Rows from block 6 of a small audio frame classifier, named by matrix and row number. Rows with one number belong to one neuron. Each number is 50 + 12 x the weight over its row's rms, rounded and kept within 0 to 99. All counts start at 0.
After each neuron's rows are labels from the 100 clips, of 14976, where the neuron reaches its highest value: "strongest on" is what is common among them. Only what is clearly more common there than usual is listed. The data: synthesized solo parts of chorales (CocoChorales).
# fc1: MLP up (model.blocks.6.mlp.fc1.weight, 640x320), inputs 160-239
# fc2: MLP down (model.blocks.6.mlp.fc2.weight, 320x640, transposed), outputs 160-239

fc1.418:48 27 56 42 52 43 48 55 45 48 51 55 52 57 48 71 24 35 63 62 41 46 44 54 66 36 56 67 66 49 52 44 78 42 57 55 46 68 44 69 59 47 36 50 51 26 55 57 54 37 41 53 55 44 34 52 45 66 57 39 45 28 30 40 56 50 49 55 45 41 64 36 25 52 38 70 68 39 31 62
fc2.418:68 55 37 54 74 50 17 40 53 37 41 69 65 50 73 46 41 42 52 51 55 79 33 58 34 65 28 42 25 36 62 70 75 60 57 48 54 34 55 61 43 39 37 56 51 62 52 65 45 55 23 46 52 50 44 55 46 50 73 47 48 44 63 58 29 48 53 39 59 77 46 53 52 50 56 55 49 53 33 08
strongest on: note A#5; note E3; note G#5; note A5

fc1.347:67 55 50 50 57 46 53 67 29 61 57 61 41 52 59 49 45 34 75 33 56 54 57 66 41 50 69 51 78 44 51 57 72 52 51 65 43 36 46 62 24 48 51 47 39 51 20 52 36 47 36 60 53 55 41 19 55 45 38 37 65 57 37 67 67 70 59 46 48 58 30 59 70 43 52 66 62 61 42 59
fc2.347:37 78 55 25 63 34 43 35 70 51 42 60 41 70 36 24 49 55 34 47 61 38 64 67 64 51 47 55 52 33 46 53 41 42 51 57 65 54 46 55 84 42 36 46 81 63 56 55 32 51 58 33 52 36 48 62 38 64 43 68 55 47 73 63 70 55 38 40 48 48 64 51 52 52 56 47 42 42 47 66
strongest on: note F3; cello; note G3; note A3

fc1.533:43 53 63 77 54 54 38 51 42 61 66 61 52 20 52 63 80 65 79 52 60 30 21 62 54 79 57 36 53 56 50 64 60 65 36 61 60 55 46 51 57 49 53 57 36 61 42 66 58 67 70 63 43 58 45 56 60 62 63 55 61 49 31 60 36 49 46 65 16 45 33 55 51 62 45 30 53 46 34 49
fc2.533:60 62 42 65 31 41 67 47 56 58 40 55 23 44 70 47 41 75 38 26 57 50 56 26 41 51 39 64 41 64 30 39 64 48 54 53 65 50 36 42 50 56 34 55 45 60 57 50 58 51 83 79 49 61 60 70 64 25 70 38 56 46 53 62 52 49 43 41 64 64 32 32 33 53 45 31 51 54 54 51
strongest on: note B4; note F5; note C5; note D5

fc1.158:39 32 71 56 65 32 57 32 46 26 59 69 47 62 34 37 48 63 76 41 44 31 31 34 60 48 52 42 46 37 60 38 46 49 64 42 63 46 40 51 46 48 59 51 31 50 62 41 57 42 73 53 68 56 53 56 53 63 72 38 51 49 41 53 54 46 42 73 45 60 70 54 21 43 63 47 56 62 53 61
fc2.158:64 38 30 27 67 33 33 33 68 42 47 28 48 44 56 47 48 44 63 55 45 60 49 44 61 65 54 45 49 73 49 67 40 54 37 40 65 58 52 61 47 53 36 49 34 65 62 33 68 33 39 21 56 59 42 51 27 51 21 44 49 73 48 66 49 11 53 41 45 40 41 44 65 53 68 20 63 53 57 44
strongest on: note C5; note C#5; note A#4; oboe

fc1.522:37 64 49 44 56 65 37 71 35 61 45 36 28 38 48 51 53 48 53 54 51 40 51 58 52 62 44 47 49 36 25 56 58 54 32 46 44 44 55 66 63 46 65 53 60 25 53 35 65 74 65 59 51 52 47 50 61 63 43 56 40 56 26 43 56 53 51 67 32 55 47 49 40 43 45 42 49 42 49 49
fc2.522:76 56 61 67 38 49 62 43 59 72 50 32 42 56 65 48 47 42 44 58 56 51 19 27 41 46 47 45 45 49 51 50 54 51 67 46 38 57 52 32 26 35 69 60 72 48 52 70 60 46 65 58 45 25 67 57 32 38 64 26 55 45 61 48 39 39 31 50 61 70 43 69 59 42 52 50 45 31 52 51
strongest on: note B4

fc1.262:32 69 63 54 63 39 60 39 48 49 42 53 68 65 58 42 41 43 68 44 56 41 59 41 41 33 43 52 48 31 40 49 29 47 43 46 48 50 33 57 49 57 47 47 40 45 63 54 39 50 49 29 59 48 54 48 49 61 41 61 38 38 45 58 53 57 56 45 49 40 29 42 30 46 55 39 76 75 39 58
fc2.262:43 39 52 45 57 67 26 53 46 39 31 25 47 44 58 51 54 78 35 30 57 65 54 47 46 64 61 46 40 73 48 61 51 39 34 55 49 45 51 68 47 46 47 60 41 66 40 51 51 56 46 54 57 61 37 49 39 35 67 43 51 41 56 33 34 54 55 67 52 37 64 57 35 59 46 27 45 40 63 50
strongest on: note B4; note A4; note D5; note C#5

fc1.574:42 41 33 42 56 52 60 50 45 43 47 45 54 39 53 36 47 41 55 55 33 63 55 40 24 75 50 67 62 59 41 49 46 60 53 57 71 47 42 60 39 53 56 37 53 60 51 50 45 32 47 48 72 62 49 35 53 70 45 48 44 45 47 60 62 40 64 57 55 43 49 67 49 41 54 49 40 52 73 53
fc2.574:51 77 64 30 55 50 48 40 47 48 76 38 45 40 42 67 41 83 29 57 47 69 46 52 55 59 37 47 28 53 56 44 63 63 44 54 57 52 47 65 57 50 53 74 46 55 46 62 38 44 64 55 69 48 61 58 61 61 34 45 57 48 35 60 27 42 61 54 25 54 62 57 32 44 60 41 70 41 56 52
strongest on: note D4; note C4; clarinet

fc1.45:38 47 59 69 63 36 56 64 49 56 36 39 63 32 36 47 61 60 64 49 49 49 76 34 43 44 46 37 37 71 57 71 27 39 52 56 46 58 46 45 54 54 66 56 49 41 39 34 82 59 62 61 61 53 43 54 77 53 42 48 42 42 35 48 57 62 34 52 30 64 50 65 48 54 60 50 49 36 64 46
fc2.45:45 71 44 41 41 44 54 39 54 71 55 52 42 41 65 59 48 58 36 44 72 37 34 36 52 51 38 49 38 38 56 23 52 50 54 27 53 53 58 52 53 45 53 54 69 35 44 77 46 51 52 53 65 43 67 54 46 33 36 52 58 30 59 62 28 40 57 48 53 65 28 48 65 46 51 67 55 45 51 40
strongest on: note D4

fc1.130:52 49 29 61 62 49 60 57 49 48 73 47 47 59 47 51 40 69 56 34 51 47 45 53 32 39 49 58 41 55 47 44 49 44 44 48 52 61 51 59 36 63 46 49 56 69 63 54 69 72 62 51 34 44 41 61 43 47 41 50 62 54 52 50 36 61 53 19 56 59 51 79 31 36 41 42 38 37 33 39
fc2.130:62 38 32 48 47 54 45 49 12 66 47 57 32 24 59 61 38 44 50 47 31 30 48 40 50 40 53 52 51 28 47 42 61 55 58 37 42 42 27 45 52 69 65 44 35 53 50 51 36 51 68 58 47 48 51 48 57 65 36 45 33 48 42 54 56 35 58 70 48 44 43 42 50 40 54 65 39 37 44 40
strongest on: note F3; note G3

fc1.42:54 48 43 45 60 54 59 41 45 50 63 74 50 48 49 59 55 54 52 56 26 47 55 57 36 65 43 60 65 58 48 29 45 52 49 51 67 43 36 51 62 81 47 57 58 55 48 30 43 34 65 59 36 66 64 44 50 35 33 67 59 65 52 23 49 61 43 68 35 60 45 61 44 62 46 51 61 58 53 59
fc2.42:58 66 50 48 53 55 74 59 48 55 50 47 59 57 53 35 49 68 51 44 62 69 62 55 57 54 59 61 61 51 61 54 29 70 67 68 41 64 51 50 43 45 64 48 37 49 49 57 33 57 38 55 49 48 62 75 23 60 65 37 73 41 57 62 61 50 46 47 59 40 53 45 42 41 55 46 49 39 61 29
strongest on: note C5; note A#3; note A#4; note G#3

fc1.380:47 43 42 58 67 52 56 37 37 48 54 64 50 66 50 61 50 37 44 53 50 33 44 42 33 53 68 53 52 48 53 47 54 38 49 52 34 41 46 55 76 48 33 76 54 66 61 59 33 66 54 22 46 55 49 55 61 48 58 37 43 39 45 33 58 67 51 50 49 54 71 54 54 47 51 57 48 45 81 48
fc2.380:39 50 35 37 56 71 50 49 59 47 52 58 70 48 63 57 70 66 42 39 27 50 36 72 47 62 46 46 33 45 55 55 33 62 65 46 72 58 40 54 47 40 62 65 26 68 49 50 81 50 28 59 59 57 42 31 37 52 24 52 24 72 41 49 55 52 48 40 35 48 36 59 47 50 57 41 75 50 51 59
strongest on: note A4; note B4; oboe

fc1.475:26 47 66 66 47 45 51 67 42 32 54 57 64 67 65 39 67 54 51 65 49 40 59 19 45 57 42 47 60 56 56 35 29 65 53 34 41 71 33 33 55 40 54 47 30 54 41 48 55 31 64 59 47 53 61 47 46 49 55 42 45 32 47 45 46 70 33 55 48 53 72 55 44 51 42 75 49 46 44 51
fc2.475:57 74 44 63 37 72 60 47 85 38 47 45 46 68 61 62 28 53 54 42 75 64 55 35 60 53 58 58 42 72 49 46 53 61 59 72 61 48 65 61 55 46 35 37 52 47 52 64 60 51 56 43 40 49 65 76 61 46 61 30 28 51 61 50 50 45 58 51 66 49 41 71 59 60 36 36 64 34 56 30
strongest on: note A#5; note G#5; note G5; trumpet

fc1.13:62 46 55 51 70 33 40 53 46 53 52 50 33 45 71 52 54 51 69 53 38 38 48 46 56 67 37 44 56 45 40 37 62 47 36 63 60 55 50 58 49 44 78 35 53 49 50 54 44 54 55 53 32 44 49 36 33 49 38 57 59 77 51 50 61 37 56 68 38 47 30 70 53 39 37 60 66 51 27 46
fc2.13:41 56 32 40 61 82 35 60 76 64 34 30 41 48 52 60 51 52 68 47 35 62 38 28 65 53 45 52 50 35 45 48 39 44 32 41 37 55 37 53 57 58 38 32 46 39 56 39 47 39 54 68 50 54 43 68 44 33 48 45 36 58 61 38 49 47 55 65 42 50 51 81 52 67 46 35 66 54 32 27
strongest on: note D#5; note C#5; flute

fc1.88:46 39 62 57 47 54 30 67 44 38 55 47 62 52 61 60 32 53 61 59 49 44 67 25 45 38 47 49 59 53 30 58 45 38 57 35 66 61 49 63 48 55 50 54 46 59 39 41 56 52 29 46 57 56 76 33 60 67 75 54 20 40 43 47 53 53 49 55 43 54 54 42 43 43 53 60 40 55 49 36
fc2.88:55 33 44 30 47 34 51 30 70 47 53 62 44 42 63 32 52 57 39 65 50 38 42 58 34 48 49 45 57 70 56 28 68 45 33 75 70 57 41 43 53 48 33 25 43 35 36 30 53 57 54 60 50 42 51 48 72 58 37 61 68 52 49 51 46 56 30 41 30 59 58 25 70 63 45 40 53 44 55 37
strongest on: note D4; note C#4; note B3; cello

fc1.255:55 46 46 60 67 51 63 44 44 33 66 52 59 50 44 73 30 53 61 65 56 52 45 58 58 35 70 49 57 64 49 69 68 50 35 42 50 63 54 52 51 38 57 48 69 59 74 50 62 51 44 38 55 48 30 29 65 60 48 66 40 56 50 58 46 61 56 30 61 53 52 45 56 62 35 49 47 70 38 46
fc2.255:32 61 60 71 44 51 30 33 54 68 32 53 30 58 60 40 52 53 53 43 47 16 75 60 51 43 47 45 30 46 62 63 42 40 38 50 37 52 46 52 33 37 57 62 60 46 38 68 59 41 61 58 63 63 44 62 46 38 43 58 62 50 55 46 60 67 62 51 40 45 35 28 51 41 73 46 47 28 55 40
strongest on: note A4; horn; note B4; note A#4

fc1.148:53 62 32 54 40 46 54 45 48 58 44 28 71 41 48 38 45 42 34 32 61 28 38 44 44 46 55 57 50 37 57 29 52 44 43 54 33 50 52 41 64 59 47 51 49 55 56 56 49 52 37 56 43 52 49 30 62 44 36 66 35 36 44 50 37 31 23 40 62 54 53 71 43 60 52 53 29 55 43 41
fc2.148:39 34 48 51 37 75 19 71 49 51 57 38 56 32 35 58 63 73 42 60 49 52 60 66 56 57 61 39 50 44 62 67 56 50 47 29 49 49 43 53 51 45 53 66 36 41 42 77 64 34 43 57 76 58 47 45 38 23 50 38 30 54 51 54 57 64 49 59 64 55 30 46 39 56 70 59 56 31 52 34
strongest on: note A4; note B4; horn; note G4

fc1.489:27 51 55 51 43 58 21 50 55 35 31 63 53 50 53 51 66 55 73 64 44 45 69 11 46 64 50 72 58 31 42 66 49 65 46 43 60 73 26 54 50 47 43 53 55 68 52 52 60 67 53 37 44 55 50 42 50 39 65 66 44 40 63 34 58 38 58 47 19 65 51 51 47 48 44 63 39 60 37 13
fc2.489:56 43 50 55 62 66 56 56 66 82 49 42 50 63 61 51 79 50 44 65 38 49 43 46 53 59 53 27 48 46 59 67 67 52 48 73 57 33 75 54 32 69 55 51 45 38 48 41 43 45 52 87 76 42 54 74 65 51 43 31 71 52 54 52 40 76 57 44 38 64 55 48 32 53 39 47 29 44 35 52
strongest on: note D#5; note F5; note G5; trumpet

fc1.302:39 64 43 60 79 34 37 66 25 46 59 65 41 65 67 45 48 61 76 18 56 36 40 61 78 21 46 56 61 29 36 48 41 55 75 30 66 56 49 51 58 35 69 46 66 53 52 41 46 54 66 55 47 35 59 40 54 47 54 27 69 68 59 32 39 41 48 54 53 45 40 38 43 56 41 41 31 29 34 55
fc2.302:49 59 46 49 60 48 48 43 68 42 60 27 58 48 35 62 60 43 56 43 32 47 55 49 41 49 60 38 41 63 58 46 50 53 53 55 44 39 46 55 61 53 28 66 50 40 61 52 74 34 53 53 53 48 59 60 44 51 46 56 33 42 46 49 48 54 61 54 28 68 44 50 66 52 47 46 56 41 34 33
strongest on: note F3; note A#3; tuba; note F#3

fc1.586:37 43 53 54 60 48 29 43 62 51 67 65 28 52 27 59 62 57 37 46 68 44 55 32 54 35 46 70 62 59 31 56 66 30 58 46 40 35 42 30 54 42 49 60 39 39 35 34 69 60 21 41 29 38 54 53 34 55 60 41 43 45 73 45 70 50 47 46 48 39 34 47 25 46 50 58 35 59 21 43
fc2.586:32 56 37 40 46 55 36 62 45 75 41 50 70 55 52 44 42 22 55 31 29 38 51 53 63 76 77 56 57 55 67 38 38 50 20 60 59 47 50 59 58 49 45 39 39 52 49 48 49 39 71 52 52 45 77 65 31 60 40 47 52 60 30 84 33 39 33 46 37 54 64 52 47 31 47 50 61 49 54 66
strongest on: note F3; bassoon; cello; note D#3

fc1.467:28 62 49 54 44 64 55 46 58 48 55 51 51 42 60 69 52 46 38 29 79 27 52 52 30 44 55 45 60 54 63 75 48 47 66 45 44 47 48 51 62 53 50 62 76 62 64 57 53 64 44 53 39 70 68 53 61 57 86 48 51 48 50 33 36 51 28 47 44 36 49 49 63 65 50 53 38 70 65 25
fc2.467:43 34 51 61 54 57 29 47 41 41 42 42 55 40 51 50 56 58 42 41 55 55 59 62 68 65 55 69 75 66 38 47 42 66 45 49 57 25 46 44 47 65 53 41 34 69 33 58 27 47 60 94 37 61 44 55 58 54 42 55 58 47 36 31 47 47 50 53 50 63 58 54 43 57 54 45 75 69 58 42
strongest on: note A4; note G4

fc1.38:49 61 46 63 40 51 48 65 45 41 43 29 48 21 44 65 47 37 52 48 46 27 24 54 51 61 39 36 54 47 51 61 50 71 49 38 39 29 49 25 58 42 50 33 45 67 70 68 63 64 52 58 40 50 61 55 38 62 69 41 77 68 59 41 34 57 46 30 37 61 54 53 52 40 30 55 40 24 51 47
fc2.38:54 72 44 51 54 62 51 48 51 37 54 77 44 54 67 36 67 66 65 70 66 31 52 30 54 38 73 48 28 80 50 42 62 41 46 41 55 55 67 52 43 34 45 33 45 50 45 50 55 49 64 51 75 64 14 59 62 47 42 72 54 21 50 34 48 51 47 58 56 51 55 29 58 57 41 57 58 63 35 46
strongest on: note D#5; note C#5; flute; note E5

fc1.618:49 43 31 49 52 37 63 47 53 69 41 48 76 58 52 60 67 31 67 43 53 24 69 47 32 45 52 55 64 45 52 64 70 51 57 62 59 62 57 62 24 41 51 34 69 59 53 39 45 70 25 56 46 66 50 34 52 68 56 59 45 42 47 35 41 34 54 42 51 68 33 37 36 51 37 50 27 32 20 60
fc2.618:59 69 60 49 49 74 24 49 60 38 39 39 29 36 50 43 58 62 35 63 58 43 32 45 52 45 38 41 33 55 51 57 64 63 55 46 62 57 78 68 65 29 24 66 52 54 58 43 39 33 45 48 61 62 50 53 53 53 43 55 42 39 39 37 51 63 50 61 42 37 47 69 80 71 38 58 76 48 30 41
strongest on: note D4; trombone; note E4

fc1.65:32 48 29 44 45 16 22 39 46 43 46 37 54 42 43 44 42 45 61 49 62 40 40 37 44 57 44 49 56 55 60 60 42 30 47 47 47 68 56 33 54 50 48 47 51 51 40 31 49 28 59 45 33 46 49 38 62 59 57 53 65 24 50 73 58 70 62 74 59 55 48 60 39 60 49 51 51 56 49 27
fc2.65:57 38 40 47 53 57 30 47 53 52 58 66 53 50 49 58 48 46 61 48 26 63 63 43 60 57 43 51 31 53 58 44 31 50 31 58 33 30 61 28 48 61 37 45 28 35 53 47 35 42 60 61 39 56 40 55 71 49 52 63 53 57 44 50 30 38 53 40 41 69 62 31 55 32 59 43 59 41 50 57
strongest on: note A4; note G4; note B4; horn

fc1.238:57 44 52 39 60 53 44 65 49 34 56 47 47 60 29 45 38 53 56 60 61 42 50 35 51 29 58 64 41 35 42 44 45 45 48 52 34 63 62 50 39 52 74 58 60 50 66 38 65 57 45 55 60 61 53 37 52 46 60 58 46 50 65 40 31 52 44 47 45 73 60 62 67 34 32 52 41 53 34 74
fc2.238:51 46 57 43 42 54 50 40 31 83 48 35 58 66 63 42 80 47 30 30 60 59 45 36 60 63 45 53 54 56 62 65 44 48 39 30 51 40 35 50 40 29 48 60 44 39 39 57 45 37 75 42 52 32 48 78 39 55 33 56 55 49 29 44 44 51 53 40 51 45 31 71 64 64 56 38 60 44 45 49
strongest on: note D#5; flute; note G#5; note F#5

fc1.240:53 29 57 50 59 44 52 51 50 33 53 79 44 46 59 53 40 23 21 51 41 42 48 46 57 46 49 63 44 42 40 19 48 44 51 61 45 65 32 38 33 52 53 60 45 33 60 47 59 42 52 42 69 29 30 45 70 53 57 37 55 42 57 31 61 67 43 52 55 48 38 39 39 30 60 47 26 43 51 39
fc2.240:63 42 30 67 36 53 47 64 38 23 52 52 58 57 77 40 48 50 57 62 58 53 55 63 46 39 64 67 54 53 55 40 65 40 54 48 61 62 63 54 53 48 68 34 61 34 43 73 35 50 65 38 43 30 55 58 34 39 54 45 28 48 49 50 32 38 57 32 40 48 46 59 66 55 61 35 41 46 40 36
strongest on: note A#5; note G5; violin; note G#5

fc1.636:66 52 52 54 50 51 35 49 37 60 73 44 44 57 55 55 37 61 72 48 47 57 37 64 65 43 55 60 52 47 53 45 43 50 55 59 56 43 46 60 51 47 46 36 50 27 41 53 58 45 41 76 33 51 77 41 50 60 75 48 28 37 47 30 34 54 37 71 42 36 62 33 54 49 46 59 48 63 62 44
fc2.636:58 48 44 39 60 33 44 24 57 34 44 58 37 34 80 53 66 47 40 47 67 45 70 42 43 40 59 37 47 70 53 55 53 34 41 73 60 68 40 50 52 66 59 38 44 58 37 15 44 60 59 43 46 57 25 49 66 67 46 47 38 49 34 45 57 30 42 44 32 52 48 37 51 53 69 44 39 41 41 60
strongest on: note B2; note B3; note F#3; cello

fc1.485:45 39 39 69 52 48 52 53 67 36 31 74 50 51 59 53 54 72 55 55 39 26 53 43 52 55 51 63 57 72 47 54 49 46 65 43 60 66 31 62 40 43 40 61 51 36 62 46 52 56 47 51 62 43 36 59 46 44 69 46 33 70 50 30 30 45 41 51 48 53 62 38 55 46 29 49 46 52 33 53
fc2.485:54 42 46 36 64 50 29 36 49 64 62 42 38 62 46 65 46 63 53 43 43 53 49 43 46 44 36 41 30 44 56 48 49 58 30 57 67 50 36 54 54 48 40 54 34 43 32 46 45 50 43 65 48 50 66 57 53 47 55 43 24 40 47 52 58 51 44 55 66 61 56 47 26 39 40 49 43 63 36 57
strongest on: note B2; cello; note F#3; note E3

fc1.331:57 48 39 58 52 59 45 51 68 37 50 51 54 53 54 59 37 60 68 31 38 48 54 30 41 57 53 61 31 61 43 59 47 37 59 33 57 43 46 65 47 51 50 49 57 49 28 46 63 70 54 51 46 50 39 57 56 56 53 56 46 63 45 55 34 50 58 39 59 30 48 38 37 37 47 32 54 52 34 57
fc2.331:55 37 49 56 55 71 50 46 49 56 47 36 57 43 55 46 58 57 31 56 35 68 48 49 69 39 51 47 39 29 40 55 34 67 30 54 47 49 55 48 50 38 39 58 49 37 18 53 35 43 31 61 73 67 70 52 50 32 54 31 54 46 42 53 70 36 39 58 46 52 50 60 35 63 52 60 60 58 71 40
strongest on: note B2; note E4; note B3; note G4

fc1.329:24 45 52 24 62 35 54 36 56 37 40 50 28 48 70 45 67 51 50 62 29 47 39 50 50 57 38 55 82 32 55 22 54 50 49 20 54 63 50 68 41 41 77 37 66 78 63 35 50 42 52 66 38 48 49 35 58 44 45 33 68 49 53 45 61 38 44 69 50 53 29 59 42 56 53 43 61 44 47 61
fc2.329:58 59 59 60 67 70 28 44 50 43 55 51 60 24 54 51 71 46 24 31 35 75 51 56 54 22 46 59 28 46 42 34 64 49 61 38 36 41 37 60 75 21 69 46 45 44 26 46 33 60 75 36 36 57 43 32 39 52 67 49 46 54 48 53 50 67 55 41 45 40 41 37 53 65 65 49 43 39 53 51
strongest on: note B4; note C#5

fc1.286:65 74 42 59 53 59 40 40 68 32 40 40 61 46 56 55 42 63 48 36 62 31 55 56 42 51 38 51 45 64 39 49 66 54 36 46 44 56 45 51 51 56 59 47 40 51 50 57 54 55 45 40 57 62 33 46 37 71 63 46 50 31 41 52 33 52 43 50 57 58 40 41 20 48 61 30 36 66 45 61
fc2.286:43 63 56 61 37 62 62 58 50 69 38 46 69 52 43 44 50 48 25 48 52 49 36 52 45 42 48 59 28 38 22 43 64 52 36 50 42 39 64 60 56 46 59 57 41 47 53 45 38 42 64 50 53 58 58 56 39 49 71 38 54 43 44 48 46 28 59 48 41 49 50 46 68 52 48 63 46 48 51 57
strongest on: note B4; note D5

fc1.163:41 42 53 35 54 25 70 30 44 49 52 67 57 49 53 40 34 33 59 20 36 26 57 53 46 59 43 66 51 46 64 73 45 31 67 42 49 53 46 36 41 30 48 69 44 52 71 35 56 47 38 65 53 49 57 36 63 50 40 65 55 50 22 49 43 42 52 53 53 51 47 67 33 51 45 30 65 58 49 66
fc2.163:35 62 53 63 50 84 32 55 51 44 52 26 35 56 44 45 61 58 49 52 73 71 63 48 64 41 68 46 48 46 40 52 48 44 41 36 55 43 57 65 51 36 66 56 40 70 49 62 66 60 76 56 49 53 43 62 38 45 57 34 39 42 36 30 65 36 41 50 44 45 38 47 49 46 41 56 48 47 45 48
strongest on: note A4; note A3; note G3; note D5

fc1.131:70 58 62 57 49 34 45 74 60 33 60 65 48 56 39 41 54 57 48 59 63 31 53 24 55 66 47 45 52 68 41 43 66 56 53 70 54 92 45 60 62 52 37 36 36 38 31 52 28 46 52 59 58 70 32 44 49 52 49 60 50 60 56 45 33 46 70 65 36 54 67 36 60 62 55 42 42 51 40 58
fc2.131:44 40 68 49 60 76 47 74 41 64 43 43 56 54 44 52 56 42 59 41 71 53 41 57 43 34 53 43 46 53 55 50 47 52 34 30 27 66 60 49 45 43 62 71 57 29 59 40 71 49 61 30 47 43 48 50 48 51 41 46 42 50 27 57 64 46 51 31 39 50 43 41 63 50 29 54 68 50 38 54
strongest on: note A#5; note G#5; note A5; violin

fc1.441:44 47 17 32 57 51 17 42 41 44 50 44 49 75 45 33 60 25 55 53 57 36 40 54 57 68 51 46 36 43 63 69 41 68 55 09 42 43 61 69 61 39 51 37 62 73 65 51 42 43 31 41 52 52 40 28 36 47 47 35 53 31 55 53 56 67 45 39 45 59 50 54 60 55 45 52 52 64 41 59
fc2.441:35 59 63 75 49 45 29 38 37 48 48 45 62 30 42 60 77 37 31 48 39 50 48 51 67 67 57 53 32 41 59 36 52 51 59 61 37 35 51 40 58 53 47 55 62 63 36 63 44 54 62 30 67 57 31 47 39 32 43 41 40 66 46 50 46 59 68 51 28 38 34 64 49 37 70 40 49 42 70 44
strongest on: note A4; note E4; note G4; horn

fc1.440:38 41 43 52 57 41 27 49 39 50 37 44 55 62 34 39 55 37 60 41 63 40 47 39 51 70 63 49 46 46 51 61 58 66 59 75 39 50 35 67 28 44 49 31 69 51 39 40 39 45 47 56 54 68 27 64 52 52 54 50 57 36 56 47 42 31 66 49 58 65 53 50 43 45 51 40 46 52 60 47
fc2.440:39 33 63 45 35 58 32 56 54 49 49 54 53 42 40 38 43 48 35 37 45 53 37 48 51 41 46 51 68 57 51 76 54 82 58 32 52 24 71 54 37 37 44 38 33 48 36 47 53 29 23 63 54 42 49 53 34 32 65 29 41 72 48 76 49 65 44 45 58 55 40 49 54 71 71 59 57 68 58 55
strongest on: note D4; note C#4; clarinet

fc1.6:44 43 37 38 67 62 43 57 17 42 51 58 49 50 54 46 42 63 48 44 43 39 54 38 36 60 41 52 64 55 44 44 48 50 54 57 57 45 53 71 65 73 48 70 48 48 38 62 55 53 62 38 77 39 73 50 58 50 52 30 77 24 57 33 57 45 46 56 52 59 35 61 45 43 79 53 48 59 52 45
fc2.6:60 29 56 33 54 14 66 62 69 61 41 56 47 57 51 63 65 37 53 39 59 54 43 40 67 42 42 51 46 57 56 66 35 41 25 37 52 50 40 34 41 45 41 42 60 45 52 36 57 56 15 34 50 61 57 56 43 73 48 45 58 57 39 61 44 59 47 52 41 50 58 51 58 24 42 54 43 43 48 36
strongest on: horn; note B4; note C#4

fc1.322:60 38 30 44 47 19 41 48 56 48 52 47 49 35 69 48 36 62 47 45 51 52 66 60 47 26 62 52 43 46 53 63 50 34 74 52 56 65 45 67 30 52 44 35 53 46 29 43 48 53 55 57 74 65 36 44 69 70 27 42 53 43 65 52 54 59 59 55 37 66 48 65 37 51 70 39 49 60 42 51
fc2.322:34 33 56 60 42 39 18 72 53 29 58 43 60 45 51 48 63 33 37 42 59 46 46 65 33 57 62 57 35 70 48 58 38 76 47 27 46 54 35 45 32 60 58 54 36 69 29 41 47 38 44 44 32 56 42 36 41 52 48 38 50 60 37 67 31 66 51 38 64 37 55 71 39 55 55 43 38 60 49 45
strongest on: note D4; bassoon; note D#4; note A3

fc1.78:43 44 38 40 49 45 62 42 52 56 45 50 57 44 42 55 37 53 40 82 29 53 82 39 54 70 68 47 47 48 43 72 33 45 32 52 70 55 45 43 29 45 34 28 63 58 36 37 57 38 53 39 42 73 49 33 48 36 25 55 58 53 47 46 54 36 46 56 41 36 45 36 44 70 69 41 46 40 57 41
fc2.78:61 75 60 31 50 58 39 45 67 57 51 42 44 44 30 45 53 57 34 31 63 76 50 41 45 45 55 39 32 43 65 50 56 73 58 41 72 49 55 62 43 49 45 55 32 45 56 40 41 43 53 56 55 37 39 46 22 60 37 43 46 43 40 70 63 64 71 70 38 62 49 53 56 65 61 57 63 52 54 63
strongest on: note C5; note D4; note A#4; note C#4

fc1.198:43 37 56 52 31 45 50 36 77 54 39 44 37 48 69 56 31 40 41 70 29 44 45 62 37 42 48 54 57 47 49 25 49 60 39 46 56 89 28 41 34 34 47 60 39 37 35 44 48 22 35 55 57 38 46 35 46 45 46 54 51 36 56 72 59 63 60 57 57 37 24 38 42 57 59 32 36 47 18 46
fc2.198:55 42 54 61 44 76 50 73 41 51 45 58 52 54 47 45 45 45 52 75 60 75 58 63 51 43 38 73 43 65 51 42 68 63 49 45 42 42 45 57 35 43 56 46 51 41 42 52 68 50 62 37 32 32 68 63 51 35 54 45 19 41 40 42 58 45 61 41 46 46 38 56 50 55 41 52 49 42 64 60
strongest on: note A#5; note G5; note A5; violin